{
  "arch": "conformer",
  "model": "sound classifier",
  "dataset": "short read English sentences (LibriTTS-R)",
  "train_examples": 26041,
  "n_mels": 40,
  "hop_length": 160,
  "input": "log_mel",
  "spec_augment": false,
  "win_length": 400,
  "targets": ["voice"],
  "num_classes": 2,
  "norm": "layernorm",
  "activation": "gelu",
  "mlp_ratio": 6,
  "head_dim": 48,
  "fused_qkv": false,
  "qk_norm": false,
  "inner_norm": false,
  "drop_path": 0.15,
  "subsampling": 4,
  "layers": 16,
  "width": 192,
  "positions": "sincos",
  "kernel_size": 15,
  "label_smoothing": 0.1,
  "loss": "cross_entropy",
  "init": "torch_default",
  "residual_init": "none",
  "optimizer": "soap",
  "beta2": 0.99,
  "lr": 0.0018,
  "beta1": 0.9,
  "shampoo_beta": 0.99,
  "eps": 1e-08,
  "precondition_frequency": 10,
  "max_precond_dim": 1536,
  "one_sided": false,
  "adamw_lr_other_params": 0.0022,
  "steps": 4600,
  "batch_size": 64,
  "epochs": 11.3,
  "lr_schedule": "wsd",
  "decay_fraction": 0.4,
  "final_lr_fraction": 0.05,
  "warmup_steps": 460,
  "weight_decay": 0.0,
  "adamw_weight_decay_other_params": 0
}
Rows from block 4, named by matrix and row number. Rows with one number belong to one neuron. Each number is 128 + 24 x the weight over its row's rms, rounded and kept within 0 to 255. All counts start at 0. Numbers have three digits each. After the name is the row's rms in percent of the matrix's.
# fc1: first MLP up (model.blocks.4.ff1.fc1.weight, 1152x192), inputs 0-95
# fc2: first MLP down (model.blocks.4.ff1.fc2.weight, 192x1152, transposed), outputs 0-95
fc1.523 098:175139164101091154096124136161140102106175134150153116142138111078171150161141103153133132134166151131156162127124124152100155105127113135132136121088116094094173121087115111095105119121080151118117096128102106093128095146102139129139126137130125113135115144162123161173150086143169102132
fc2.523 112:142115156138096123104139170109127118140121132171097128111169159111099163100116164140096110130145134146140133138120116132118125125125170185127149132096151096126140190159150165156131146092082131120079137122197169098143160124154098139121140144113165167124156137125102101106173141088112098128
fc1.524 118:128148096132112104119130112106166102132148179098141119134102102152129122128125141139122128122116143108119056124188132080148106121171092095124122102187081141098121152185148114104095121097115161111141116134149122132131148097142141144136128175171118114115103144138150154130112100149149122144
fc2.524 122:121151106100140111085130162158123195128127115158131109144122131142092139142130110136130128125136121143082153140131140104111110119125130160160119132132119105121129099121115141132097115180154138075097069126148130129132135179161158164118161122109100090155161095137087152136152125153125166155
fc1.525 098:131111128144126135098123102132146123110099178177146123177131091118174115131130150106150142162119137099144124111124126149180147150150120163187078162127118083099122103124121128138155115124137148137125151157121103136126160156107127146134141141079126095133111164135109154171149121134127116108
fc2.525 100:154150122133154132116127136132127098181139120133061122147148140101180126110137112130125133172110152169095121141123101158176073116121121153138163156125131136114120076153133151148131167144142096182140143121151107143155149128096092128099125114090149101139139101159070108127117146127082115102
fc1.526 109:149117132142108112130122096131126118142147099136146087096130122157104125119136147155121136136127115115141121134130127164123187073117132149126140097130120131153184105121146166132111174167171126131141083136151108139118129089127158089092152166125106149094148140113093144123163124099059115090
fc2.526 110:145146124163167114162149158113115172093140087159099114157155135108118101151093083102147099094138133129116148141145152110080160130084123128159118130089147118175112103130139151165161126132147123113191149117075109159117134119107119123154165157093135138181139126136159122120146107150117128153
fc1.527 098:089098174111082123121091161173091116123128090089119123105132124130126090109131143180149080143189183101180127104174130114102140137148135157133111163073111106129152157138145142112115148133115129138123098169151147138107118154094109173123121147101165100130151136092092124155144133153139126112
fc2.527 096:182124128154169146125143124136095125148116133089094111124089157151097131125157126136105178115122131124075155158143108121157108136169130130080129083101121111143145138126098124103147136167174149170138101174149136140128140100136135173121112146150154101113131122118156113143135088103111115105
fc1.528 099:131136106129139165144151156142141157141103112149104131164117120137106155158122106141115124168141135127134121123107120095106067114125114095171115143112115142142110155164130127107127123146164094136112129147111103130154106098116130088090128145143156124131143105127129124116123125113095110085
fc2.528 095:107134111143088102139153138093116127150168146113167101100123145111115113127155123134119144126095171110140102149156158124135148133121139132116152111116109093067166173120077145133086146164129146097107165084122088144123143114133114187135131125161135120135170113136154134143132118125150105135
fc1.529 113:127135139147117109136103103105138137128123123161108142108101142070151121132095058125097171136144142112117163100122119167115119122133124138131140167136120107130112129083135126169145105133136109125111107148087129117126143131080079143126105147138127151117135120161119148099143110072167125183
fc2.529 105:171138134089113128114147118168158149115139141163122141143190110144127121160147158164143107125147170134151147100142100117125174131118163150149109154158160142131086105098127152119139135140139144116090143121125125110161151141086156089137146133094076136101138163125113114103158084133117120092
fc1.530 082:165124173120146135116123090163123130108131142111091141140125175110119112123089153138156152152164101082142137136130104129095160108106165157131164134123123150141092108094110155142158120109190109116121105105125125143126085069126144158092171112081110121123133138166092133142091156143130122130
fc2.530 083:126133131096179142086151093146107133111125059113116125136141135089143111092137108114176118131174120119103138159128121144098080106116153115176123124127148113108127081136138160137120107122129117147096162138160104116111133135144154111126110170110127135138132049133082140131113054090150098135
fc1.531 082:107105153155118145116124167135132138129074154131127148124139145149126143101094135135131162124134132136152094118110116105109120130128164120120071125152157119149125136121142099142157147112114114098140116136143114122133119131108143110177126164133192167142112096118128125106143129133114095137
fc2.531 081:161087127122163117129157106146152128104159159135141165118122110137135096170091112101127151151143118106161139135128114146158143131113117125119119148095106086118126142114120091156128095137120170091133098089092114129171112118093095090111108110133126109155122130129135094115125142116152169147
fc1.532 098:159139121135176145111163102143137161112145126103100098156142111129120128148120183090161164139090120072132121122100142103133116103164161172093152148130127131117159115143118147152148137109141123154087104083184133123090182124162124134116125122113123109109133120097115129154143123132160105123
fc2.532 093:145112141100134140121162141138126114109101152095119120138123073163138159130114115116132134115119132157107130131138114098168121135109098128138143129140125117135096168154125137144176158111142123129133144107075123122140113077164093058119123114147154103084079109117166119168130131088125140135
fc1.533 092:145157086103115094150116122135153140148083124163109149147118154163138173187111089151135171126099085117137137131130160105125092091132141145113154082105149135138059140119096102159114095156133083102122097148121159115148140103123119094112117153124123128105078124099161150169137115111141122151
fc2.533 094:185114210118123117149147155135083143144075104101124106096106108097093123115149148135138139121107111168120164105091144155142109142107115129176130145131123150131109132117133150105118130161123112086096175134135114119097116128125109111121146135150142138133108106157109156184109144163115153153
fc1.534 103:163131137139128157118146114113115081109118116117159108100169120099160108141137152117126173113151095140077103095105157121142107116116124102114118108136138135133105128119139155120137102087130083152126083117079128075113109200154144100112108172117136118108109137145078150157128085125119126098
fc2.534 114:121125114108123132137135151130111140085165163133104102139130146151117153123142159104151109156107120112128139097122087148151127118147160134104109135152092178119122169112127141159114158146158130132188140119087125138162119144125090154167148107140140138113112131149107139111140125128119135122
fc1.535 097:129126122154142111142121138125091143140179104142117109155128138077134105097126109137141116126102143118129129130129158105129177131127079095121098132102115104097108143085176078154117152148141114122119110080116091155165118109153137115130186112137169133101088160146182087101116145174159150089
fc2.535 091:136104102134099128104124150113137152141136119105175112147173125142129147116133125104123117183137095114129116121147119159104097119166106129091156145096142104106140163153116126136120095123133127132164118099084155141124125117124064145126126169135135092163161113108115128184172124124151146133
fc1.536 098:148125180088116084167149141153125137092147131099083089140150115107144157158127115142142124062106108166194135131139118107074178123130153144135115145092100110112156142128143134160104098108117147120134133129128097113154117134143164151110141122103141123152154158107129110133139120123127133118
fc2.536 091:114120102104139138139164106131116131178128132126125110094146111144132092147175163154135157145180139146126149110150115124118163123175117091133113176122069127138141150115110086145138113162175141154136072159142138150192131117167123113137135123130161129143139146160132116116150159170130105127
fc1.537 098:138121131096160110152168167073156082142109102135116105187100148121126124156158141109134132155144153138102153109117129109114184112160151127149093122123173124119071137155158135108146085160136171144100156127096145127139138103094110161154110130129101145138139130092132127144077117128163148134
fc2.537 097:071134158169115136143112142135138138161123123170152148134169135083151137117130141126103132150092116150183130128174097173134168113129122126159109126126090132106166131096158115176079128137139084140157123131124148125094113143119136119132165076114110138144159116174111170110142107082157148122
fc1.538 095:139129135141097087149144121122155111111168167096114154141143090143101127143125097135192133151126135108145121097117109098129151148104113145159111120086132132141141105102127119124134142153135156111108087116139119158178135150105143059128160124116109105120088143159141145139149156178115086101
fc2.538 102:093090072137108125101137123115167114144136114179123128125097095146123109174117137138101114124163152164121113142129149108143137140124145095108135124103105126103129116147124130143104120146141157150114134142177117116110141144130113150121130108121151115150168094134161112085128123141169138141
fc1.539 107:155166165120170121094125081105105119111172141167171119098140101115132115111138109143141141142108103099111101081157130094081123145087095126089144144139097115113117150134152143115136166118151096116097156100091143125153105086097133132102124124160144088099125135128131152159128097112119108143
fc2.539 098:130162094116100182098159118106104148132110135120134189098108110122135149152127142144152135110087121095147095124128150129105124154128131206157116155088118171176112085114133102115129119113110144091159106138102151144135150142108115081151087123109126088145089119151144115133130132097119150087
fc1.540 101:143144121122146109106109136109130136176117146131148132124076164099115149083129147172139137179150152118102112117141152104136124158168130153158103150126117126141114107127120095131152117125086053149181116143141124111146104120135114126119092102091125121153151095104160137081127117081121156109
fc2.540 096:137130143118142106134119120105102107118108144128167143060131147097132145141172137166103164101124121177124170117127139161152103112131141129156164124121155151101151145157139142101118192072124142177120151137102147108138140149115139122150074105157112115102132191137157137174099124132106120100
fc1.541 122:136107149138137110126130110137169098098128124125172085118112084142111153139094111137105124177115173110106143113116175111119111122136108124125113126089104137170123106104095159123135132101138117125194135130146113121162131112100106166083101138150131094110123153106096154149121113125118087172
fc2.541 111:141159173193096112154135144162148114126134095177113120105122144113127096129115186126149133127134138138157101153115088165153131112109131114170138098162111179137147125136124121121126146138146150124090125109095140159148143161110120129126133120127106163128094145131131097093148129168103128110
fc1.542 099:133150168117128103084134108088129131124109134143105175114175155103146104096139107138125113123158126154155159172154093113117139109107092107109114168101107125123134122129095136103119143074144127150159158098121125157064111128113126126073068112137144189127144098140128127097111116142133136140
fc2.542 092:125109146139181126141111128166130128156165142061121085127126087144135121078133156120090144099129112124126149139101164105123088155099108171161154105138118151116116111104105135126123098132148096133094120159132112094125097152097125147152143115134093113117147155138196156118118142108101119149
fc1.543 100:139131158117150128097118075137137150154102112107208121138086104091134135168115144153093152175157189110102117098107136115128104128160123172137111116083154161134149134125135116113116141161171157140144129117127166132092120118161150125117101117114113156143065107103120093144153142118161117130
fc2.543 093:114112137075124140163128142133153089116144135115125097138095162150144112126104164098138129160097103142130132129161148134166163143106160102122100131159076148138131152149087135153143140133113167126124160130104118115144125133102106159139085115113102166121101079122139146125134113147111140119
fc1.544 106:115168116097160154126117116085142142159091123095124134140122131089134126145096108091137127097155081123136151130131116123088141114090112116110102160152139135148115185104145149120115147119118101099122140132137136127116084150120139147158122131137148162134141117099113169139081135135127128114
fc2.544 099:149107102131168130130128131139096099159098056092163147115108120137143110131150152101108135130114128107151124133147147159153112117117116106181129115142069133112130099106069080119135137124161140126138164126137108126141118108154124130104170121118101108164226146178098152098134126145155137153
fc1.545 089:140103112126125102159145162155163153087146124145131115141112139116128084132123147138143133127103099146139102114106149144136163131154147132104096120150105119144129104112099129083133148129154124123113138121119108135095099062112108153103104102152100166091125147119116140159079144092173148102
fc2.545 101:157117130134108107143131148131111152123149146141134098158134141162077149142160112154099120126161135162123122104087122132095122113117100079151113194181128124103084149115128085146122149144126153110133109139120173165104139114090124141136150130164147143127137122114098095135114146208139115089
fc1.546 104:100110139108155168133117138152126138168175105109123109149122121124139128106145109094159144143118143126152119100166145096091137165131138103100094111112130142108129116170130127072142108094127110166129125138140106169079141122086135152151134148129100144126123184164112175180136132123143094137
fc2.546 109:132127152142123141070115086147130089146121135153092132113150103135162088123094097120136125122125138125138153180095111114108133108109087141130139134141112134104109096105125158109138094113096153144080125131113136104110168139120131095118089118117169134129082114155118059148098130129149106134
fc1.547 095:120122166131134100138146072148104136112092161130163106187158157151100107130102120166158120154094144119123120148142159139110116150124084083160119148117132136135136120145163142133139130099122153125158137112152150140153131158107120150175132112083099146095156160150147086177086154168123136124
fc2.547 098:127137149124152134109123179147149098151113140095093098131130099107122147105087114136102114114148162153132132135142166135106109166120108063156145096147168171106115138121101102138133113134123154132140078135115187177129144110111107111114169129084121103132107074145114096134131141127116101113
fc1.548 098:146134174136163095128148150146136151167108155124162115191095131104119121155098114144140091093111122132127154145133107112120100159160174141125148102110145135096108126082148146144101121148137142150163105145106140133146155111154098119114121108136118137163159105107160090129110115154126137079
fc2.548 099:124094116102147111127136150099137109148147121178144150143165112141145105102114137116130125132106153120136158140106131192126169145089114154177125168149087158150128143107175162116123128098105179129147138108106148116140137108115133150150123142122170146161173133144162117092132166110086120099
fc1.549 084:142115122136057107142133149137143113165175146123102153124083112133119132132161141142118108122109153100078140097158132141110122157139176117135121111139112168141123163139158120107139150120131127105132145123122124118151129154171156127163126106148178109090084129148116152172127149163139125122
fc2.549 082:165107145173149121134105146139172130131139157152196108136148117125065175142114126127136118115137108147081092114088117112114114090111130140116146110147133135087146148166137108104092167172136099146095116157112122161112135115115108160104123114131091123139168138118104144131114149133147134111
fc1.550 077:102119131105119131111146161164095119130122085121148153118121123106159117175182162125107119163102161118129130081105095107166125080142143130129137136147145141122127169138103120123116127170101121143175075134136143132105138105119093156144120152092098145151157120173093115134191138102182115084
fc2.550 075:109190146118150104147140091134124143104116110099106146086106097150119123108124096123129112099145171112136133137089150129143109110103129054144139134134105163093143115139113141121120071135108156113130155131174135149104176103121148140118129117156156135106126128123150146143115106170079145089
fc1.551 094:103154098126152136129105152115094108093128089167120117147132130099091150090132155133112111097140124129101121108083112085112169128141105130128183119107174172096127115140138108125148160105099099107103133138158111159175139136116163158124102121099072154093102128125101157106163101124086143117
fc2.551 089:149104182138154148094137123104070167139141157106115157136137168108142097139156103135140141161108128113118148149125103107113119165117164158122131181116139119133077135112124127096121091117166135138113132138156163150110123152121136057149118126183171144146166122075156097142138119120132041108
fc1.552 107:131111108153146141108120117153142116117142130120106102115104087156133136147145125154089101102148123080163151152130113090151107128108160155133153139136127125145157140110179085139140095160144155120154138100130111115157084121084101127144121179110132114125145147113138136091156120107111201128
fc2.552 107:167126106127185130158108188077109109147134125111153100121160129129061126117156111131087129129152165143158159122158124120117087151113105145150101121063158116132116163101092145124167107143151161133146163098111116107129119132169139168152101135139132132142101117133138115165119113096126116138
fc1.553 089:096100088121120139154177134096095127128119148150141109152125116134128175141090136114152126123164098143141052100132137132141114115117174110110117122135163144133133117094158113119117116156127146120131100156127134137164108131122100094126135130141081113093120106150094137146125178153066150102
fc2.553 088:109124112088121132101123112090180118158153119111151137124110144146128105099125194118125139123103120125169110147107141121153102126142136075115140127103091141117145131126118127162143168132172136088166112124159139140143133142146138131140133093111145118158134070178141121167110082141115133152
fc1.554 105:189119128137132114127150140131153133129152139137131163090175146170153143149144100130108156095103154089151112106153147135150108136108103127093139144126121117131106166176126134136102101109140140073090120104096141108148147097169115090134142155144102134104154131072176081100151157161134080128
fc2.554 111:134155131102125121076127186131085146135144120097136087105134101140159135133112130161143102118105072108093136081152135141083107128112101125136138134178112101131100147131120121073115151129086150136095130181110104138099078124103161088135126124107102122161052138144058166166115116150087123129
fc1.555 101:128134113146142148101119103159121118134081105131125121134099154120156140145123133128166129121085169146111079103158117136089121102121103132118109135123092138143127119119047075129158143144124121128112130125158113115155144095092103117147139142113167056087117133140118141099124144154104099145
fc2.555 108:134117101074107127114092122084113132076146142127152163148095118107107104132083155129121119146087112120119070125136149088131122146142156175121114156196099116118109102141110130126135120093096138112116150117142143130092147120080091119134116108093099115155123165110119093104149106093147139105
fc1.556 111:160138112162106120138114142121135094139129091137080107138127161145096096143128061112150139125102156108111136149122138132131077105138110122109127118155126140115152104179112079147158171056141128111100147123094128143136119125139146115085151140138135145126118146105121184116100105147079089122
fc2.556 096:114144156127145131101130150115159156127150122120132080061124101126181170136095152195129099111124137135174133129116091134088112151141158151148142099098126148180137139140107127146136124165168118125107081082124163088154150174129106120114143130137186081110144119118112118084128127150101121130
fc1.557 118:158159069136131107095112139101113150136142115126132161117138147126133136093139125125172112082100089104147069109133099092108119102154124143134125124145179176109118117131122162152162148131127112119139161138152156076118133136131124135160147087110103118120139154127138120093153149101157086163
fc2.557 132:147128105116149144111162154150191159116110143132102133105107151160108111154114048115129141148091092161117095106154165134102169153122137147171124154134158154107151155127160118170122153146123138145110132146125143103063121092109114131144116163122154135180108168144151161135164184145151157139
fc1.558 102:169128122111131151126108095153150127117118158124120103153117139104143155141143135110108139126155132080125182083104112147119176135113138090087131092174158113189118124085146127152159148101118132085158130123090137084159136097115110124136117083102120154138156114132134108090095141109084089125
fc2.558 105:151140157085137115137141137112166109165094103117156173189170122118121104146145161129144134123112081086162104147097131139142190155109133116142121166125121183124175117136121149143135105110127133167165131113112136140141110138098105110128135141134106121174119161116151124114158117102101143142
fc1.559 102:143110119113136093133146092140119124087146119097154124136076078114116141147140139087108151112149135124151110134124108095146127112122079066124140086107156113147123121103158081117088133145143118087133122131107126138138101146114144098144092141139089125090162120106148138083140107111158129100
fc2.559 106:133137135120170134108132115153112133127108123113108139179140145143101109152143184160140107111122106145150142159057136107130141174153141143142131150113103147124095094153106142140165134105160163134151145091170132132128118164157154133157085181158131140135153164138119130129109143136121150070
fc1.560 076:084092096138174130113154129114123127117145088111126127145117152115154131124077147118133136111163122145146141114165132114108123118104154161160159172106175144153118095153152158120141162170157101118092156107138109101122187115139140076120103135130159101116091163160124130118093095106164111122
fc2.560 072:116137122119130134124176126133112131110063144150105118101086113159135095110165088113123145136083146174150149084115165112131138139154111093150147130120126123116131154136119117167137137150137177089127137174139162132157112093134112129146174102119150113116124135110162163166157104136123125110
fc1.561 081:139122138110124086136183145157129141195167092178134139154157151104149134134137143131122125110118135107122158159157091141143139129082086153156112112112159099120135118111126135088116092137090133130172123126129130146126097119099128149119127143123132157097111101126119105140147140115138124134
fc2.561 077:159128169129122156115099091130132148108105128118112145087118124134159077115136141115114129132148115129129111133113119141124107104132126179155115159160116117123120124123143172165146119118114074125110095107148142130119156144118147133079113156122121129136168127164146145106132092129085100127
fc1.562 099:140098128195139126148097124120142126137151164152154057158140119126109147131100210147133133112111112109165107107130171104127144166087100070182146150131143125091125079117165135117121134122143156083131114137174104148134115118109138147145117118159159089106162124110105138131124094143136090136
fc2.562 099:118140126097161120174181129114117103163131121154140099166107128163112093135165115141104134142180157156102106168161139133139147105139144117110138145107116138119138086108102146108148149144121169150104124109126148170104101158133140093109159171099115135139103102144129107137121110112161155087
fc1.563 100:144130113131132132161123131110134096110112084135123121112122147170140146128130136119131133160155114147162092175138125117128129104140163181157109088164144101131099173142168150157109091126141128153088109093133099129115157117143139089119165116099176082095122136162090159120134145175105155151
fc2.563 096:147088151125135139157089170160127111101103091127141111104117111108155112133139160167143141083178145113148116156115123119112139128162126146156140088119154160149165137124124113149139114151108088150150137116072094103166088132114129100119142153060116122127151135138132151086129118143079106125
fc1.564 100:106121160163136138146086137155162118157091123169144145114162118161117074099124120149121124094121146127117170133103083077164123134104104134127097142105108090158123093100140112083140108100130137148094108132130112131138152126120148128098124124165122144155088143112141179105107103145124159165
fc2.564 100:138166133089148123126121154122138144110157153116090152147114124112153099170108151170122136135112117136176159107136118096152072157156128187131170143103119106124100155090155144121158167125130155107149143113087124112147131127088140159120167103125077119095125145178101109160155156116117136144
fc1.565 096:121155098138134126097148109174125138147116082100171156152116154182118164130120124131142171107147119098121100156116157162105154127100135116123058100141111094163149124168097091149115157080131174106096113119152093103090157127150107144140112122093105096130163154118117139131157149116100130139
fc2.565 097:163121144158171125136118106175090137102106096146098132148137145132108118156088074147113144136118123137145110109124157134111126092084165105153135101136136131144081135123102137110163138143125133094151145124144113144148145143119162122136132132127189131160114139143152107077118116175107154080
fc1.566 127:133123113112119110117154105149133135087100149114131160153122096159138143149104176171093094152143126153131070106133134104137112135117093100166118121173103108108133149140142150147121111135091140093135085126186161129139113124103141153127146135175118122131087150099132123096123109138106130181
fc2.566 127:110129093109103092103111115135105092101123122133100074115078155174106127153164110140101135151151169127105113133163183135136125094142094107140136109136166148124120072182105130097128134145122116138114109101133142157123139127104112131125167171091105129142109084097088172106100094145105158112
fc1.567 102:144156162142149159173127131142131157127106107109154113120132128096087073088080137111153108168094123159126157149113163158105114081142120136107099119126166143127133144115152121092129142149168129133128111177141105147125138121125109137111118126116138118102109120127116105122076188141110175124
fc2.567 112:168130134115162121083151135087123138127121126153104085150136141111111095129167128120145136129151095138117103147111144123111128120123101081153166109135077149159095130152094141121116113104123141134148164091099137092140147155102152138159109133102139115142180168137131139104116116100127133179
fc1.568 099:130122138147105128113131156118137118143140073105102134126097145151143116097135105097165130130105118124128054085135106141177126100118103158103101109169157158088126154164167124184122170154170157102075100076140113145171133108145146138148117143134114167108103116080123148105114116104151111122
fc2.568 100:128128121145100145120153154166098112108121161168107122099115130149164198141123147172119153106106124180102163175113104116161120148113115112170137123188060089097089158127098144136125103103121116114121139173151161123133110158127137120104203149122135117094153139086148143123158138120130127102
fc1.569 097:117128102123167110141155102161112146125136151127150106118072122171097139120156136107136139101114106112137078115130109117105097137098130137163173147149141130117144126141126174162123150101148132118133131143149139162121096135145100139091176126121135096130099151143149111139133142145129109122
fc2.569 084:116162133183130146144128132120156177148096115121082144096144126108116110111110103136117182129141162146109125086128123124132144134128140204084139118092115117138123099100120122142123116139131132133128097152123125129163095135154136107148119162127114119113106097126103167121146135134129116100
fc1.570 114:112139138117123089120129142189131153151152107161157106095155119077122125146134123105157145100122093090110113169142120097091162140085140107078130107114142121134185119100117111098136140146169133067153123126106143139137160138108171089136134137126102097154118072106125139138219109129129089127
fc2.570 109:120141141128160144089122157129108179101145110142171137139158116125127123121119110127130138128128124115130140141124130120091161120086115124135119131154127124110142078065161167133131109104122132139104107131144138160114118134137178162083116120098182148143171150165134102152109103126118125134
fc1.571 096:159147111155122136164118101113159177127124127166156122156137120149136155104110142100117143152151164134140145101176127117106122134133163133118120156142103149087130151129153103179144113139124154099091124118129152154135084136092161096142139183165102167168150098121106129135139118111103094133
fc2.571 086:102126155130092115113120141118119078139086115148151124151117092162118132094132082095164143157138141108130105138138150148175086106123098125136149160109148136068131118125129145095114094129108104120153073127099147134084149144166124170113130124074105127150133119089143114148114144158141126136
fc1.572 090:135100129128105167160112110127161073106161116152164153101117159133148135114134147105135132091090098145157123152084125124087151164165151152139130139134162157133114132149151150153177094122169122160157143114131132139125088169088128125134152123149108124106098122134156124125104145125143115134
fc2.572 077:101153128155166114114134077063114160103142150121124175161150169117178147167104188112148146183106140087131115128104108127133087141129119094111094097109105112154121128127118160145112108127134127119139115086117151190154118169122127117116096149121160158135136115156094128132114151128123123098
fc1.573 101:097131141152117134114109098147140152114180161120129135156112196135146112140175133103137107170139135170092115076129135173149162096113170151155107129149116094188145133120093082133147117127085114145155092152154143107131122129096155128143105097063103136145138091065112150156182096098141104128
fc2.573 092:122125075154096146140095131143127106137137138167142150151118148107126134124122141101101121085157123104169116110142137109045162171120172136119125113094154150130193104118101104118124111151099098108115100119107131140113125163161101096110154109137137134134102149130160078132177113104111136149
fc1.574 102:152120145135143155085124132106131126129102128179143122170165168134087145127142159130137160131158128154117121115142126142135093121151148139137129132124163115117123110108131130095141092092167123153113153091138110106140124117108132124112125084120150129151133122124152101156140190105158098103
fc2.574 106:119150139116152120167130147094145100207168102116136088125133127132169146129111123162124114140125133137135149124078090149124131107094111091104099173090160119119093127117137107101089096166123162158138122141121162137114124139119143185088134149149140150095151099116132095120147133073179129096
fc1.575 094:128163155115079123113173110086135146114168104148163162118167144095129113131087155137202135119112106117112142099138105136131088124153176150145137141108164101151129093135097118103142107132111135117137147155168150118128114122126138093108122104108104132121146141150120133056131135143151106146
fc2.575 097:105146123149148141097113116120153101135146150141132139146121132068167116154118162090108127126134154085107170147117140148159136119159151116125154114151119119117091107153111096145109142110124124181120150136120179136161161128102127146101136136129110138129114127150136069171098150140085126118
fc1.576 101:147084154161153154122087157153149121134115144129134151092167144131153104137095155100145113124138099142095143164106121144106079154126111144132114139113146148171119142148114124126091152166177143119154134133115138160106114134135096121125136127157096122064150122140138079130098111134127166146
fc2.576 104:098170158151135081097129114137155168095114108157122150142111155130153176126082137144132141110131099100120134159127145108159134130096070122164128105169090118120144120120123115109153131124116128141140157144122092093131126117110133130126111174139104129124145145122147162157131118147135156140
fc1.577 107:131127093122105121105103095108147160130117131159133137147115129133173143142107121131104099124155158107125132101142153172148165118093098139128100143116113116172150124171085095102101109095134155135105122129148135090115141113139101113120144077151135139141119139132106098104169115127112161133
fc2.577 103:105140136151139101155119125113143142125139131107103111125136121146114123142092124150086141105140097129103124125156131117119146119142124140150143125143155130159110124115134131144123161110119131183088135160122131184139130110093111164052161140181122142122093173148164070123158144157154158101
fc1.578 096:111151121149123134134159148131138133109113158127130087163153135111094100144165140139160120154122161137115108133127153196129126092138126098165135168114145116159147155122093108078150140107114106138115162122113169147093134130148103165120156088116095141111105135133191106120135128143152089139
fc2.578 090:131139136106127142122133150112127095158129112115172095120192121114118135136096109084135136170119176121150144127115116120115141163083130113136103172160134140088118103140145165152130116145128123095170117141094104162135106110136133141094135143103168147125127091164124130146152108129153121160
fc1.579 097:131134117092092140130161150131108123115097140163101114114106111106163112104110153139114150121122118129160079135177112119142116140102135157175109068131136153149106128133149161139109124089121085126105110146144117105130144085137166099129114148120125131125138152118129118138150127163128124148
fc2.579 095:135134153136138119108105107119110136166110144099134173116134146132100116129134161143163094146125153116131102117111115112136138123160086147137149149107151115161109167110112119120158142173129065140121163109141130096150120094143095111119092152126141101110121094132084107161157165149111123122
fc1.580 077:116175102138102128130162111165104125126150118137165150135114152159122141153120175113089148171122160122157114104151103130139092107147105117115134131129155190148132164104099131116129113128121141101112103164103120097110174122147077135132129158122104149100115153072131071153147114088164151129
fc2.580 074:147167116173114128139091147132119097091101107124160137116109154151117156110121117104112171128134126113132078119089163125167131064081136124161161126159089120153151146147161114112136127139116095123141123151161139164110104120125133110129150167125147135134137129118158137108124123144147118158
fc1.581 087:158167145116175095103123137104168128111091149061086093117160117120133192143124135138116094135133117139091126122172110133149157116130168118122095133101103132131166141125143114126121151159120087100110072109139129169098143128166133115142143170131127136152132153144137138158117154136163121119
fc2.581 087:167114111172124121124118136132110130100129110129110140086113156098133116150139141067165168128149136132140119138193114138125149164149139123083136128120160163123132119090142140150106140145138133177131161094112086127165122107154151183102080113114170131135178135131073138120161109153106129122
fc1.582 110:122145067149121134109087116112102091175114144146095156128126133175162143114127089152167124135166112152121100123116107115103107128108118108132175087150083143106099135168175097161140150111158136116164150158099160134138142104159117123080160167127136153138110144112157146130104123152094135130
fc2.582 095:126160125161120100090136153118123163150112126108167111080098148147089136134133102118135145079106089173113144148107183137137075124142122115139135100116131091135109168126068122114124129146115117091102107157148104144092111101128148168109167132127153119143099128117132135148112113161109078114
fc1.583 099:151130118094104150119156122145133096155101089153151122169129136128141107081162155124103153119139148092112131117178126092109117072114136148106147139111120144149142139124165174133115165132107130139132150133095152134143165172144136092145112134147174086092127112126129092128169061091114076104
fc2.583 089:121134100120147133134107153159144108116133107120123122122099160137115170108134162107118121123123179121130077098095154109139139130106106134127129121147088106148131137128116110115167121134162131146148155106117146144176116111106127091124132111131161149135093096119142069122062120142118156139
fc1.584 093:146093117150123168152137099130128114106110154169126156144111111150092120113159108140104118161088101111164145121173127135153120104142152138128115140172133132136129153155129103086131098137114091071117154137106157117154118089126114142106115131127167159106120126149096090112104129132131101096
fc2.584 086:148154161152125144100159118084104124142114128180140105153096144142159124141128131140187106139148111140156125119115161135110132157111116105129109118092119080104116146160099145127086139140108146155121137110146128092106102160142150148096136063134129125153143118116135112118135091139120122120
fc1.585 113:132141114151111152120152087136140085121096149133117137138117107124142115146108157117103116120121118146079130122133154136117128128123091095162102135136096110126168119161079088146110117144103152157151090121133122118103135116132097128153113174137144130157133130068155123043079133179102169152
fc2.585 106:133092166178077104123142116165144119121127139159160114128137121145123138166082176126144148149105145147164138170084147122163121098088143089161180144114134154088131133147140074168117148131179123131145152097138142138171122159130142143150117087128105120120123153144132155137148142165166126110
fc1.586 084:134100136141143135109117116166111135148178127124162120169130122093167135121137121124169102123162117119134140106127126135142195115109114122113126088119134131129128126122099179144096097115141121131103105167089110163112124059098162157139132146120126086110114133089061129117124148082076090142
fc2.586 074:130137118106125132146176143135165126131143134155113153116119098080126084114152137127095124120084121088133130120141097154147144121123115143154163142143132129119105137112141103156144155128136146112153143116155114149139122109104132120159114112150107128140092131087111133144119097126145094153
fc1.587 097:113083158169164109143121164136133141092082121118123114166150132150162127102103172148122115129138138172126122120115129143101109132137097113135143140166093148157140149089145184121108093108122146113119128126104075101180105153103130093067108123141163141113093107141116119124093121076147115153
fc2.587 094:103118104171108122152104127131188109137154120211173141122119083130117095154139155109113130125151083134148139137153112117107140067130138087113120153133096115097116111127143090151098089141114131122116108138124145108111194133162112158153135126095136150125152105108133096152142126175152144111
fc1.588 109:115106102133140107116128156154129163119160105130126133126136121106134090133129130102113128101082115112109092128166157110116108108123114095125149100125121124146163131131064133130120105183106121126130115100193100128115126114111121090131127137143130109157124126101094082120143104183116156097
fc2.588 112:139183123140155169119153113149168170072117061131109122131156154137095082133137121138128110140100098117108106127134103143152099119115165103139157131136081167127127165143124136160166127141133126132138136165126118119096142144143112179133152126171151143150104112091106117114158140133127168134